From a checkpoint of a small masked image model: 203450 training examples, 20.6 epochs.
Rows from block 8, named by matrix and row number. Rows with one number belong to one neuron. Each number is 500 + 25 x the weight over its row's rms, rounded and kept within 0 to 999. All counts start at 0. Numbers have three digits each.
# gate: MLP gate (model.blocks.8.mlp.gate.weight, 416x160), inputs 0-79
# fc1: MLP up (model.blocks.8.mlp.fc1.weight, 416x160), inputs 0-79
# fc2: MLP down (model.blocks.8.mlp.fc2.weight, 160x416, transposed), outputs 0-79
gate.313:537517491517537517504449511513510523483510530514494465501511468523535478483486489482491481504511480512473496500506496492493487438540489475487454510528511484520543504466545504484467497501457488475451454487498494499496507543520500483451480474
gate.314:494478490496478519512445547467502502485499545528506479499527497490502520507495503499528467495509578484477499466489476500535519477520521508512532520483573452512531489500493483527479527483509520520469518512489519459502502466477479499477514528
gate.315:497489523476521447493535480467544528485535486461501529528481511488545514475481514521532499486515515480495504502496466488511521504455502476484473512471547497525555469505514480501508557497480495517532482520436488507487512502536449507509462485
gate.316:473505456524428482471465496520546509504545532499506464502493492517501494553467485504486523483480502500527505492472516514532505493487484493491530488530503458468471496540506527483492478538504528496498484509458495483491486470532465515493499509
gate.317:520511538486509508514474526527504528450549533467512460472531531497466486513479530530533492504500507503469514498518533481520524497551533485525472451465461518501484482480506484462492486496555522495485493487498486515508518498531500523519512502
gate.318:490509511487505506478527474527539517515484521482488475476542480480530533520519490486551501519504523512521442502532521489493496486516465478485491503488497503503512491517514502484472476455503497498515507485506516498471528504508471497466479510
gate.319:484422483471487447496514489483530539466538565483503465485503518466523539536488495498509491495511527484545476464513462479566508519524474511523480484491510498515519522518545468494495511467543520480497491546524516475517493504518493522475508508
gate.320:485541454550499502518469526488532515476476470485516465449489538537523511526458531531499495506562533507515520467473498463478507558483490507484453504480510531511534512501494478549435499477490478554499484525504504527512497500503447492517483498
gate.321:485553483479501521475467490501537481511542517491537444447507507504435509515507479496491481493559467494514465497499474492497486541495530517438506522498535452462495537523459509519495471490488488507513492507491507495499486542492508504475421487
gate.322:526507502528523547506509514503505488466489513537523480538496566498499477536498460496470511492514481530499493497509510490465525559482538505492500507491529487535497478558515506488492507523488542511505520465480515488586495528504512516472483540
gate.323:514518539522526505524474499496443512494489559517521490509500500540551479503514502464494506504490552502512496504497484549521549466514520499502495511489486515535444486527486500498490499520488487529507482521502504529486480501459483473528483511
gate.324:497553440457518529523495472510484490503538519527568467478508492489511530554473451514499487531490500477524475533472518523477485532514549504507496506507492458527546484486492490504491518480502457499517510461510486489490519505496485474497490469
gate.325:511538484533514481486483474482524460462530551507511508500503506517464511512520492474497500523524511510486476494503506501509456494498523460470503478489490463514511492471477549513555478499479488529538472501496494501521482477432535496515479526
gate.326:518484503512492494490487531495508516493521506469528493500512501502516520546507476480521449525499498476495497554491483496534525493526484513528503494489468469498449500488478514542491522480562486459519458473515453513516498479495509481524510458
gate.327:483518495487516506510498527489503477502529542486525464502559487429510527531494537538505472505490461514517483488485486498522486519488478498456502488505527492486454453478541490520459535507469496505527528489508487510470490512489497530543550545
gate.328:504466491492481499481516497550516509462519530459504472507546522468507455509471475525496508494468539528514472486515513496483514523498452519465491494490523496532479520487529470475494531489511560508511524497522492455560463520497523510468522500
gate.329:497518450485510502479476508489550501542471524485501513465499472502569448500494479558494504503512477514492527515505454464526518509547487484428480522509513480534477498491499495498512523452460467445509493451519502471498480475495495492470520518
gate.330:508502502519496518508485483519516478493494538478474476521503475491498531466480527509539485498494492489471523437514460492492518487466500453481515465485527485473506482515499469517544499541482519469492492507511527525542504489470478489495523479
gate.331:512477495446495511520493514528543497465451541526482490480503488462504496520511506462508493514497511497490502501501491498524493517493501497566478513512496469491462520494499479526527491517508489494514464509515530485512467536533490491514469498
gate.332:500529488500515475525496450474481475469538529525504490554494491494483499528505534468511475492526510499546500493458476517551490459521504482446462462526533527538496502491529521474510518563523497540496471492479568526470524448518478506497543479
gate.333:480523504480487448517538495514552489486479518526487460428522471509544504506547538497546492476553528468465483505510447517487518483490485482495497491484492482523514493514487531461513524533517471530467491517498518521516513511536523514509449491
gate.334:502482489495487486495520511480511463490585536493532491530475471479523490515509462516510483513499516446531549492493489485492519537487544484478466523486490485507560513506439486516484507472489491529511479468532448465501498484496504470498469427
gate.335:504504482473531531472542490480472510477484549499492457500541534506508498478488514485518510495507478469459514463482532476468472463490539503496464505510513489530490521502536507479494547531491508516508480557489478505492485501503470521471532445
gate.336:520477536508478483549539522545487489494506537529515513480513524486461493513468532444499483517481511496509523485515494517515515443540464479503460459484521513520475509540497479504478478482495536486484464517515531496548483503476441500537483511
gate.337:501506510471504470498495478526492562501514541526533490474514475552520511507481501479496494522519477440467447488495513508505499505499530544490462513524478506534476515531509494515470506493518500511517456480512526498474473462533470485484528492
gate.338:515511525438491495510453456489512477487566468469477461527499483498518548539495501484476473494530441437494489535532461524480502463468510489518520510458496488486514451485490488492515490518488446524489487492520513471502485489501542514511493478
gate.339:511482496483445494498493543511501526548497497503520451497526529493512538549470533531544467478525540478484490483475464478508504497530476489490474525480557523534500459457493523517495478518480461533477515524489512522525506493495486493514526483
gate.340:481511527536516509532516527514525506458510519497494480459529520465492450515481491518483492493470539487509487503515508489545495482458505455461546483513527497561514544498498477457522506507517463484448516465501508526458562506540524525486537465
gate.341:482526510485470513511533505486498477452499515488517483442467514482510515509491534467528490507518504490520485516477495525511503483455486533489482489498522532525505476466486511503459553486500553485514469536488478509496469539507523510516491461
gate.342:473482512501493501498498542488508540529492528490510507496528523474456543541468511532545477543501464486496470489504539514532506534541493491484467497476534527549474513461486472520554446536478489496496492476512495492525510478522506496445509532
gate.343:491517511497530538496491505484469499474506504466498523472450521485539506504511506504555483480503497490509481491478496538470512494490508507500453475512453482505516462507507493464496492479483500546519488506540515515522506533490491504447466511
gate.344:532508493478505506515464492509505534455544514492480519497510499556497522518485492508506485487551496469464460522524523512491486468451481508492502509518515444524518531467517502508494481482500491522531476479500500472533454464512521517509499496
gate.345:503517524495537525467501460506503493502513497476501519486500515493536504489508469491533485511525531482541497507499469469492556508493496495445513518484513475499526490498543509501526532468522514494487460493507520481525483475502514480475474500
gate.346:525503488462528495504470533521515522511529514467484460509487467458496453508494471500476515510508530467515507547496483529527514455487529477499520489501499513532499422453502504483513450540520510503521490491487520540504497466545501523439525445
gate.347:487496537523475483480502540481545471488475525471491466532537531480511475546451502519544528498539546470473497500497495470498521491453478508507542515498491476522474510508516501494491553511447501455508548508480491559503481492545512513517510484
gate.348:486514538489483525531477518521540487486501489512498535504504510530505527507493461494512499525531486520488469507540483504500488452464531504486477529495503431510509485543498515515523552492441464493472486499496487490490478532483512499497465509
gate.349:526481553477517497483493540506510508492502536529497492514485519504503520495530523505499505490516452519484515503489480477474508459473497444510504520475545466543477518512456514511446505494490533502517456551509553484506480571515524479461488482
gate.350:501504518503468500498494445488518510468536538468454439519474461448507494487513497492530454467504473507529529510558494499516505512499455534508466502487500499580492522512542492476521521513499492496494481513496496481511483543525523522491517462
gate.351:537509512520512509501465546458499494460540520503488472490493534510531480504488454513540507480487491504545448526539485490482466475468506502509480523514507526541501499499493530518509494493439503531493479497493510520507476503481526439481468485
gate.352:470557567510537509494528487504479457499487519510478472506477527518489508509489551493517521479465524493544504506515488505527491530487473493478482472458499553545499465490464547480499488506497552531499495498498497522509496452476492506518479533
gate.353:526524481528522529501483498493483467486512573474515494521513527493510505536449458489471533524495494477475461548475501520496512510508477481538510539490508469527456514470509531526506513509480475462470489494496470482467538501500507503477576458
gate.354:499554550502520536484464524483508524450490500507486505501532540489485465545467498513534476504511509506520500528479492542463497464451491511469455499505446478507511518501506509441545513535521519485473459490513521559521489532501527531491498507
gate.355:466504524510525477492522532523520467509523522521483483471517503512537497499530526474509498511513496494491476529453491471505512504493541493490485485475511493516493499523504505515527492536577497496510475524531505553446485480527564491499443472
gate.356:503503512487456484515484501518522462458516501471536502489520505539534506525484526521496482493490524491520491540513508493494519509499469507522512525496474495536476501493525490518460537467522470507517481504505469457486511508505456487521441477
gate.357:500490475498523501510577498530537528490450529524524486468505534532471513516491504508522502487475501418513525468530485465492463542514475515450436507491491493536507499510534493504502558513473541532515465517513441507536528511491485514527475519
gate.358:484469497501465470472462490481530484501527565452465495537496515488519481494489549517491476498524515527513507461528470490580511467502467479495487518451522490519505492501517493508469529501498494498491502519500495557474455492521502498471521447
gate.359:491493509479436483504499509518490565483497508521472489510502497514520466511513525495515479523463516542531478522508483510482485498476488457524538523517456507533558509473492521465509539473524538482519446489519522471527494502547515500505508484
gate.360:507524515494490495443487516514487453443497489491509511518529510498536521473512489555479491481526499476496481522555486474483519526473493436552520525517472493481481511539509530463515494501494503486525495501509544544517494511500509518488519519
gate.361:517553460494529450506503504510534475449494530513481485486588497500526502511538509516509543505509530505530498496494506489502492505542496493455496501495485481506508487535476537481475513530527498513472512488482500520503519489501526521519471503
gate.362:503514458437486443463504481520562556465452475521466486501522508535480539518483455513498484499533514475544489489509508501514518486502484493493481500493491510543526486521500473465488515473505486514496472529458507543527482512484529495503496467
gate.363:532517557428476477562482522486533472485524519463534508508500451488451526507518463506506477511581510506515528522504507508518490471488513520464477476507488442539482492532458514506511488515485513506524509472535538476513481467462512503515488496
gate.364:520531473508478499477476515503504494496551564496545491512496483511519468502495528511438474483506543515493494504532505422479493454485501489542478529482530477508528502540474489466513525490493556509468483519509531464504494475536506533548486486
gate.365:493490481486466497493492450535482509490529577499497467460550498527545549492457476510518511516513468518531497527489478508500527522476471475463428518468462481516533507521481506508485486459507508490514532514515491459516488501511495528489520527
fc1.313:531475507500513526488477487480504545435492519545501514513467500531471499518482510524507468519506515508509521448465514475525513498474520533506506447523505474456503488502528478461513478512493517560526461555478512526468469490514500512501506463
fc1.314:469510469480460504487521508471483503525468513525529510492509511518526548525486485518542492482497540517496504509475522506493443512500513510516497484509530449481516482508539552505492462472441524477492517548498524500489523508527506491511481482
fc1.315:540497486542523504468482541514533505523478500534504508492521492506550487469507498523518499511515500490446468524527497530516494484473478522475518501490478482513506459485528484547490538486488468473518506506489499528450520470454509470535517509
fc1.316:512486529527531434501527488510465458498494462506496481482472542473521424501508510495506468517477448526519515537531524475515510470525474488549483551475489542567542524489487502493505482464537509468513471474513524511484497512502531468517530507
fc1.317:482488496490524485461509519482479493464490504459476476491490497535507516502491549476510500489513503479485542540509505503524451485534505487520486500454495499452497503464480488497542495463529520495507504498495527468506502537496488487503541565
fc1.318:529491481499467448518474503514525535507534494544504489535503490518481499496490453489500490498495513531499502542494481481524503532536518472505555480483515490526527454514518466482503528522458455472475497475495482467460485508480529500518511478
fc1.319:496452484482505448529538466449507509467504524467478471519503533488499517539482468517520510488506539529528516467494511443524480490515463497505482483463489511517525518455521509469519513487490535469531537520538521496469529525545503516484493504
fc1.320:519483519501484484489523514550530468512512507509508492515490473554478473488521476466499485492468468491516518550496501502536509547471494475504521528481544517540480498506492501467522492485533507470486504504510482466487522496509493505557495484
fc1.321:503540501516501510482495443499510520517506523521517475494521507518469514528523453499469486496544501517536518494452500489493491515516531499466482482487507451463513500550500544491535512485449479485490504510487505497507490512518494486471459455
fc1.322:502474474512508531464541489499522492537517517518509455525525503506523498541533488464508529458504503540508525475492515484469500501545504433499469524534492490517484496480521508493504546532485498507514534497487530483532531484484453516485508517
fc1.323:456476548501535528483501496535484516516491495508518521518519505440483487517493497520521486516510479490506532514522504490525498504483500486504475498441528528511456449512473505532469508520455498553472531499543528490491509486521483528542523474
fc1.324:489534456477513506521496490493517510486488520498541486457514487535494476538498497559501490530487523484516476506463518541560508546497549512503536534457484499521537490498497524479492507505504465493488544445481468486477539477485525492450472431
fc1.325:467466505456463486503508522527492528519524476463487512524484499500514507517507530517490531480498513538495506496541469499488535522510475480525496534472507472510493507526488465519480509469551472491499504463527485433456539492561478543503507466
fc1.326:502491551520506525486437493490456505527499489520479497498528553484470507465547530474486542479507508487449464543501505505430564505492515496517550498495503465503489469498487483491520489500490472513460442533492521500512532498481483513440488533
fc1.327:533476504490481534503481498460492516528481497542556470486512481499508514518479486481481485458526477500513440472480526543479469504537460518444500471534491488490456467515498451474472537520492515480524507495530503491502465495481505532560530507
fc1.328:498525464509478521520508514543451519482480483490426510478510514531482497514543513510525514498479479492507537517475479503497496521490529482526479496486507520515520504479488517519451485506490479515479497507520543513485567531514483500529469500
fc1.329:492500501481490508478538531499497510477520474467518525532493508490456488562503533470539454514488504493497503503484490497512488529531531489535522484472494531483484542511488500474502491503521456511540493527529482489457491468522489508504453454
fc1.330:446497476459478470515483523465530482494492464512502504509511519518475475512527514504493477512535479492513505554526531490491473520504500504536500538505442505500498514472475521512465503477511481538516467477529504523457483497506531533518483524
fc1.331:477508461480497521456513454492511532499509475511519492526448502517524491489516488507463540505505503451503505528461524486498503429461460544489514472527470491505549507498533513460497525488466496486518532482500477482553510518492531459478484468
fc1.332:516485493495469568479497511494489482537503482492478487479492469504460511475489519543480520493488497476490482485509497485498521534518495525499481514513485492557511538510485482477423510503534482489484500498506461515471512563528522515470482484
fc1.333:473486473480502529468528509496497551502510545546506467458486500498512485508511534526481489483481462493518521540495530512514537504476515514525487433455475519508541499495485468510508523521486473506505496478528466494510433483546505465505474528
fc1.334:514480497520493533503523525492497500503512470494502474494504485531526474495466485468529519543502477473500484491495480474467496490514485501449434504480493525498467531511507511507515520526540489516522480529535487503537482489475482521543534521
fc1.335:512482473489528548560489511486488465520451537483472449513484485506516512461487474497494524493522538455498515510503485450525458475521507517542502516464532499469514497507484498487482480503488514542527466518526496484518505477473472496478535488
fc1.336:466466492507502495545508511537487482481488472541527547519493518534466507497520485537485503464470497499485499501495505501506455480493470465473505512499540509501510476519519444472479513515520549515503483520504508485520475517492463509522457540
fc1.337:520476473505494498525486468519551489470524493519486489434515502459502496507507500553482510470503518529504506498530509484564467479487516492503477457524489510488504567510489509542526490515524470491504490492496494585488480514530514526494504500
fc1.338:535491517524565505474535505487504525508464516537503510465513472467494478464490498516474487515482514506479505457515522508501500511475465509504469501502476527512555480472510512541449513446477530507510486582500448511525490516564509514537498472
fc1.339:492532535473458452517504472498527502497460444476476541484522522516541536512502488490543496515509550503458471529495515484474472505517485464536462496494521545501551516445506528500533476503504452498504440520462518503484492474470486495511517531
fc1.340:481486508501495508516466523485517437469532518495468522518502488477498514531493486495492550459494533528506509468524456487490464481476450474533500504505470484491457507487501481498531540521544529504534510490512507552462498463501489509472536509
fc1.341:520455506511533499523484513553531543522555460479497534504514497473479460507480449523492490489487503502512479489517467485501518496507507461515503493523506484521499494553500487496539495483508467481505517493510550468496547488517506513490516511
fc1.342:532494534482496488525423504549480457455472495472465514503522489460501531487519490477481491515524491539493543532481490513500502446494455526547502512520516502506509489484455488529545546476533484510508495492482448524480479473479541497503487486
fc1.343:500459475535486509499486520550517508520508504503519507502529518508473495537485461544480515512523481486533491425535505443511484492509511467473474510488483505490488535527528473499483524503499510498508501511512474426512460485521471525534521525
fc1.344:514522479504520517498479492534521480495477496551515494473489470479480507475508558526521505503488480511504508523544519515535535506497441510479489454510460495503475565486504516489515489449496470538497504531508515525493464497491483491540527531
fc1.345:531523488529510476553522486521471441446489497492520516479523495479487495477489472484545492552482507484493512517462507513502516501490520487494519514485490514496511522515497506485556515449521518487471493482506493471561489452507498479478513481
fc1.346:486509490540475427462540504534509471488491531495519510464495492544485493496499494514484524488482472495519533506476496479495492496510490490521506521448510477447528525525479494496506515466482495516510482524502523475483513535510475495476499519
fc1.347:529472483486524488542532516525490446513518485515503524497521467507494484508539486504500506515477472508498488512506498501528532494498551455474491527498490544498546484522484484521491527521575535509494469533530519489486493507505498482455496496
fc1.348:496474484496531482528555507471499503490531521498485519492513534501456462523495464450510512509484466520525494489472498447523485572506500495466511486496547527502525513472506466524497449573504477455520496495499508502509508547529532511488547464
fc1.349:526495541459523491509500527513518503474457517503447524548472481494510557487505534502503518472531514524518471543514494515506474486490487483520490498469526471495474512482456513507479487516464510479485486527483547466483504534505505518496518498
fc1.350:476518508508457516512493456479480526519495486512489505467501472478483503508493520503530478468525510497542543522534479497527466512530462555519453462514505485555524509476504529494523491505474545508515518520479496499526502501478552506533538473
fc1.351:556511537525524535484521537497485482470482459531546469504505563533523480496532478510524490529507497520492458498520521487446503481494512501507513504508500500524463504499484504519479458487486492515473475471462449526522546533493510476486515450
fc1.352:527474479474497498495471509505513548518490498533496499517520473470535499500465488527454472513506447489481506474500500513486515484498539466494501540511490493469512502543523443481500507503520459465504480523521520460500491528532527558496471437
fc1.353:491494523489484494510500516458494475498499520484515512515486494457524512560511534518532534488489448449522514530538514504485498526500547505471543542500494515491489460485479510537538486512486478490492496476526551468502485487481461492483536459
fc1.354:526498486502497511465483501443526541519500490480481459481502514436487494489496517504499533504500493483502542545483493523536471469466535459500479534503502502500484512457501530490496511516492537500492482527444565481536549509493507499508489508
fc1.355:480518450506503504508485495478486527474492531522505476514526493492489497524529503459504489457515486484482476496488494491515495480490548546485516480509493478529499484478522483509573511506551462464520533474524499489453469514522510478476498503
fc1.356:519484471498513453456468479453523516510504482487518509482475506513526465482474468561505509504472493486461504491500499463485498518505479461503523539458526496459532510445481533515522525456516485498528496512527470493494504488452527481506463537
fc1.357:489499453523502547550536496500458528460474537505491503463499513519497476489509520506526528490501517440511513492496514515467477485527476516472466479520471490513519504471535500561474525465470513516490516507503471476494486517515451488527473530
fc1.358:478491495480449493443426510505525513517496486461489489518481513557476470486496552531493559485509492489534461513551504526434514514532528529466532499501506525500497491476511525503477517464495508503520471531522490448496436509471529512512500535
fc1.359:508495507503497508488501522491521513532560491500508513538490493487492524496502523496539464482525504509492458526489509520517478504485491529517519484556497490509516468503498500508527519510509521475486475486483492520490474503492491479559535519
fc1.360:493485469534536516504558505496507525514483494507516538497506510509498519523471481473478453512456503539527477467451480533513528538484523484480457473490529511527535495480518440486455511511512529517478503518513473504516524496490470554500472447
fc1.361:485481553518529506514457523507518476502480517475510505473507508475520531481518535526466509514492461487495480464509498441481498513461476491492470514515489518465499496514472493527523475502512489519494485529543451545542531508472524465503581499
fc1.362:504491488519519505504488498501467469493508557501491507487510504485490483516481507472527507514467483532487498496455490467525516551535500455489533499523509460482480542444492502495474501518489495482541550507541443494463515484524524502474511500
fc1.363:463478443505504486463527513492516503487459539528501486488512528506497480525494509499522564471436505510480484476542473483466478551504465509495460537484512518510489550503502498540525476478550502500484501494506499548457536488554474497487504509
fc1.364:508485504487495502530511467533508449487491489476482516466565534507487530497481483484506535499512495494505460511547502516515530502548540511425543443519476483448461523502525514571483509447498489532573464481459476520518529503505502539462466481
fc1.365:484485475523491497479522521536501504470505496524496503514494505484495512495496507462503463495515503461520496485482451519479470507509472494498522461482465496442511511512496442485525537486485500471546517508516486487533494455483568510497493504
fc2.313:503480484476477464466492473471515529445546488542531511489530519475467524478527517528491493501507498521506502476468517571534516470497477542530482495478502513493485496523525498473503516532484491499514497544495505510476477466500451501529531513
fc2.314:492468481493492487482470495480515481528507490515504497456548532500488500484523532508503467474460502486465484553496497489519490514526471545526491533498496460399457485537503521487466512492457496511493514536515492515511509483494531469524490501
fc2.315:546431478529555490494502525491514479512460529450522496553528503533473514435523497528475493531498510498496483481485489546503529505490492499504498496518497523531491470443512461549517486471518451512508493500451531502479507451464513520504483447
fc2.316:524460502529507551536504507488507519499491467548481455551500505492489474482501511524476533495465495496525561466546556507527506553490464490530474504469480514543527475483505474519453482512499470532443516457497474475495485482508502473528486486
fc2.317:484490503518491526430500482506507493478468461532475516526473520537457556468503481455509473495471527476495487467466522462530493496501423481555507515497502521482512497482517437471524523484518510517497488517532486512468473502453489514504496537
fc2.318:515488484448499533562485473497507480469543505519482501486475451476468483508527500514495491516462473489484510488542461488492496521477483478509454535487482496520530539499506476519462520540488480491522481533473478487482535505478475520527483516
fc2.319:445461526477467510486523502520518536481510441479496495468502508492525533466478515423497539516486486504473490504475523486494526496506505475496525511519451495461515520491531493497525535510546482494521515484540507508530486504503549478503523488
fc2.320:482517504497502479440514471503524501515519524458521421520501470506529482488476497506479505502497476485481521516496534465477496539511525475481504499472524513540555476475497500468496512487508514511527469483482511535486505504499483505532502456
fc2.321:496508546507461512486479526495473508540504478541515512503513480528461509503509512520492480506467474498517508535466467532486508507533531526467477506511505484395477523511481529495534497480423470472507523508470486529462503514510471490515497510
fc2.322:538455458528504480515522510495512473495477529507509499484510500501499489508517452499500523510498497540503464476514479458524544486573531487501568454550502560496498498477495474477488471484500515501505497470456496480498520463469508495504533516
fc2.323:524535500464491470524503509515506549482525511479573493505524497494502488533500536504510479488505493524556470487479490503503483502510530488529520518469503477497518498496487477497475511525483514467483457509492539519512533502499482504486520462
fc2.324:489504523502510531538486481441499481522509533483515517483500483502430545518506483493495449537494520488521480542507512490500495483531541486498524525531458469468535565487513546473513463494495459502493559507470481467470500475481506559529475494
fc2.325:483477553477504478505489535517512513494506522473503509530477488496480488486518497531529518515493523487508493525459478475476530506497502486529485543507493477508459517484500499499464517495524499482508479471539491481466483534539514565452508487
fc2.326:531501577534509516479493502516478510533521522530478544462518504501533538529505510505527540469482512514487444526511440493490522527488479502502494477502536480490496496507490491462532470495499538458479502535469515500488534518534497522479538472
fc2.327:517464485499518497525495516513481465469471499465506494465527513473494517474523472474473459471502487512483480469462481527481473520547494521522537435533545526519485492531456471485510518502510503450512471515516523509570458470463525491532521477
fc2.328:524484550521463522519517497508480478526528504508536558522483482523509487464538493534491521516502518477524457479511528519507521461484494481527517503467503536478458489543476464492460482518478486500496498540428532495505510467504459498530489528
fc2.329:492488469496473462487518534487480507517512471507522534507479487505456513484494514529515525513494522520518498510466494495507482492480551465533531491464510500434508519497518515482529504520512464477504509548524506505509502482522522509542521510
fc2.330:521480448504476473469524511515528464459484503479521520561513472497442480472539493505528475501546499505507493518543535511502523494450467479545478518463566467507503559494491500503485498484488496506475472488523528494497485466490550492507472474
fc2.331:500462530510511562494515482488486494518480418537493539510503484490477492474520477458483524485506504487448471506503492507511493516515498543509536493510487539459510507500484488530504470467519476519497537471515482511476491518500493544495495527
fc2.332:507494520484508508538505523499520558515485525449458480495528526465543461513476479483511500499528495493470516520506530498480485537439493500504457511509521511539468536465509505474485517502537526488532512491545503500501505528520475510429481480
fc2.333:520511470523486546542546496491483515476513496495482494489479483504452512477551514542518493513451506521509479474539517540500524454491464508530495460513497490481552512481507488528560504517500528454483500525505510496522503497502516525503452534
fc2.334:513488494530513490500491511458527523506486504473496504527479493541513507517504470453483481490524517502492500499474495535532548489492473469552537471480536550477485476481522497481499537523483454475486540474490461443496476485473436495507466489
fc2.335:499494466478493523540459487515481452453509502526489480521492514527515512490499471437475541482541526486527505464504512497539496507504478512487541530518517479538493497516516450463504472502502501550518508558512466449482467514491530475499536483
fc2.336:486465509501484486516483500516481481535475471504487509498479495496496483533520491510504488525466477467502492467472530520528461487507461503477514517444491518460520548474459486522521458528446547483480517534510504519510495485460461502512479556
fc2.337:485452435452497482499456537511540482542521487476508514474470478489477499508524502483462478505503501527532466505481492527491480539549509489550500506518511476544518471485499500504532535465516561502474527472499519502513518446544520478512501500
fc2.338:521503549482521505451513469519541504480499445495522490459535483491489445443469510497523491525470465522457490541472456543494524482551523530529528508491480508478529508476509507494452510462461512505503532525508516498471499553510499486498522510
fc2.339:557524488502456525476456469499508514503493528509518549496537523527478514517494505487525530512482535494553514448511567488477525503521471484480485528505505481527487493546475509502484522504490500539478514512470501455461531500492540490519481494
fc2.340:517484521479488497502437551497463491488502526502429529504472486509529507519471518504486537460476519509476510541501503498502448522503553493447488531458512497525473527477515479522509508525529509478514446470528500504517487481541515490508540507
fc2.341:510485500485478460491476516523516474483528513462537441535482484502477504507497489502517510520492489488453463485507481456484513548535534477448445516501492530510486491477509478524471492501525447515508491504516495510496517486496525529504485465
fc2.342:516544511478521497484519514486520491472500495520466438487515436479480504487501493514510514520535461507473467525481478502491495498460515512500490493506521465543512540459481470520481545494526510488507526478478535502472548515519504488542516509
fc2.343:524474471497464540526513505485511478468533539486552490540472489484487477525482516506472501514527511505538512440524506498511532515526508490497519505509480497498535467486525470515502506477513530518489456512474480490515499459516525463526478506
fc2.344:534508484484513516538535486529468495500489508491469536522467505520468472447536439518547503506545478518458509544494496513498544461511498492510549458503522531507499461488529514527503463463480532500515568453503521463500505488504497516491497495
fc2.345:525550510499489537538484510508459499481464519516510536533528508480524522511471536499478484527450497492507493525498496532516463513487515504499445492514477466476495530488526540468504523528553521502469490487493519536484545468508473489514500526
fc2.346:460514504524480535492517495522526508493521495484468507516452485508481523522481510467468527491482472517515543508518488459460533531494490484476452497455515468465511491502522475529516507512523483525544474554503481507494513523525519496525479505
fc2.347:514524505470466529524499474521540517515527514496534496491512507530530521489540509482522488562503478507523519473516488468529493494483484477478470486476486487491501499502483494482471488513533520525462526507512545478500551479502515524526463488
fc2.348:506485509468485485537499512490477521520514494463537530472460523486513500498480480476477477487474496493502505484498519496525454486470509498444469532497505475506500512496516511492460502533475495460503547534504537487501504534517475511480476496
fc2.349:541472495449491475506483498508493492490490505483484520512514500463534507465505488501521476483507492532509497504472506523494468493517471557569555498511524513461470457533485520463539512523485469517495469494515518488461484480538509521488537532
fc2.350:490523492485514450514528485505510499490486501505467446468516507525461581465497514480508523488551472476508552515500517520530458517479492525474500480502479462515536543505502505463529449532530490481520530515523458499529482499521497467487535452
fc2.351:558531498537542507512496534489482532502512506544473534475523501518534530504496501509533459489491540519530470469528541482505511463465499486493466511478478488482486517510518511500462485474497438518492527543467491516485501532499489505525467490
fc2.352:532499515448474481484471536528519501478490485519495496545496552476507500490521508533478478529495470495484486492466533517456495485484519472491517524519523548497477509554510462470491535512510531477499432517511504479504469549489459532473499481
fc2.353:479481488507466481514521527487504465490525536499521519495489536484508542518485466462467489506503473510539487505516518512480448499482526484505545542525504530494548496466490503499488469495471495494481479536523518530479469493512498502511572476
fc2.354:502481466496519523489501509485448465496514482498477500480513497492542547522541461517446482489510481522519498480477527475547484510511483528509524482486505521509496493571536462506495513487528511526471486532471490504463492491507537523507503530
fc2.355:481500533528517565473490512485518489508507464521520482454492500481466520494548498495484516490505486490485460477500480510462488495490505510473532495508483508462506505490490493563512514502492516480467575469515512525513525517478506497472447533
fc2.356:512511493466513502485483513481576529485521502524517557523490483536544468469473467537471474503526505509498445511538477483460531525520499509494499517498529506509477507479523546463526519456495483481473503498476500471501497474468471455554478515
fc2.357:522504499487496535497521486518474477488487476511497550512510491493472463498471478475506504480533527503484500490512497513500502511524475487539542526522494504457500500462555500520516480513485460539527494502474528476485510525492488452476478497
fc2.358:530476464512504501518513473537474469508517481506508510504506509508455477456512474499516522511526495511489517501545522535475524516516488479531536501487525518495486474511505532491548488456505463498533503527503502486523478514399534524510553513
fc2.359:527506474511496452475478523534516456479490446503474486515483462500509511540456475506519545460489528507504502508475510487538519488493458503494494526478469443489535495521485486529516554506506476540488478500501546523439537476462501524511462522
fc2.360:498483494508491518494550494525490465493500468510500499506515500503500501492498492483500494524504527495533512480449502525507518483532497488477478455477470530476465533503494464485492499461523496531502486497543501512515521494525513555461468482
fc2.361:511499526510473451503492514522525492518473514487507513490552548525561495543506567482518507486532466498536478517476501459498459514494524492511498508506512558549479465497542541443495492499475498511495468468527518515498493539496511466475559471
fc2.362:495458528507501521509508498540482479555483481548527505471464448477487479528514487512503495465513465497482466493525515513534554484491477494520492500499515522453483472516479475544529519504523525452494519434506503473538512511467512474454508487
fc2.363:494494502487471481494476530507520530528500545520493512522499510504489496493496539546534477457500477511495459488539457496488535465508523470516474524526520476535475499440495508486501509479467529467499506493481520512492488487519506482474473534
fc2.364:515487462490508454497507454515497494505529520481523520476568552479508497518489488471496523467489486499525476482529513527486516510480451493446496509545530498512489454526517474533473507502494521516491482494483517463512537490462485586519492521
fc2.365:455531464545508515512493503486495475493512436504543475504534514467453528519490505509502523508495502480485520463477495493497495482514520436572514455494426523478517512501529478499559525509507489466495512548519495517534491502472483518486479518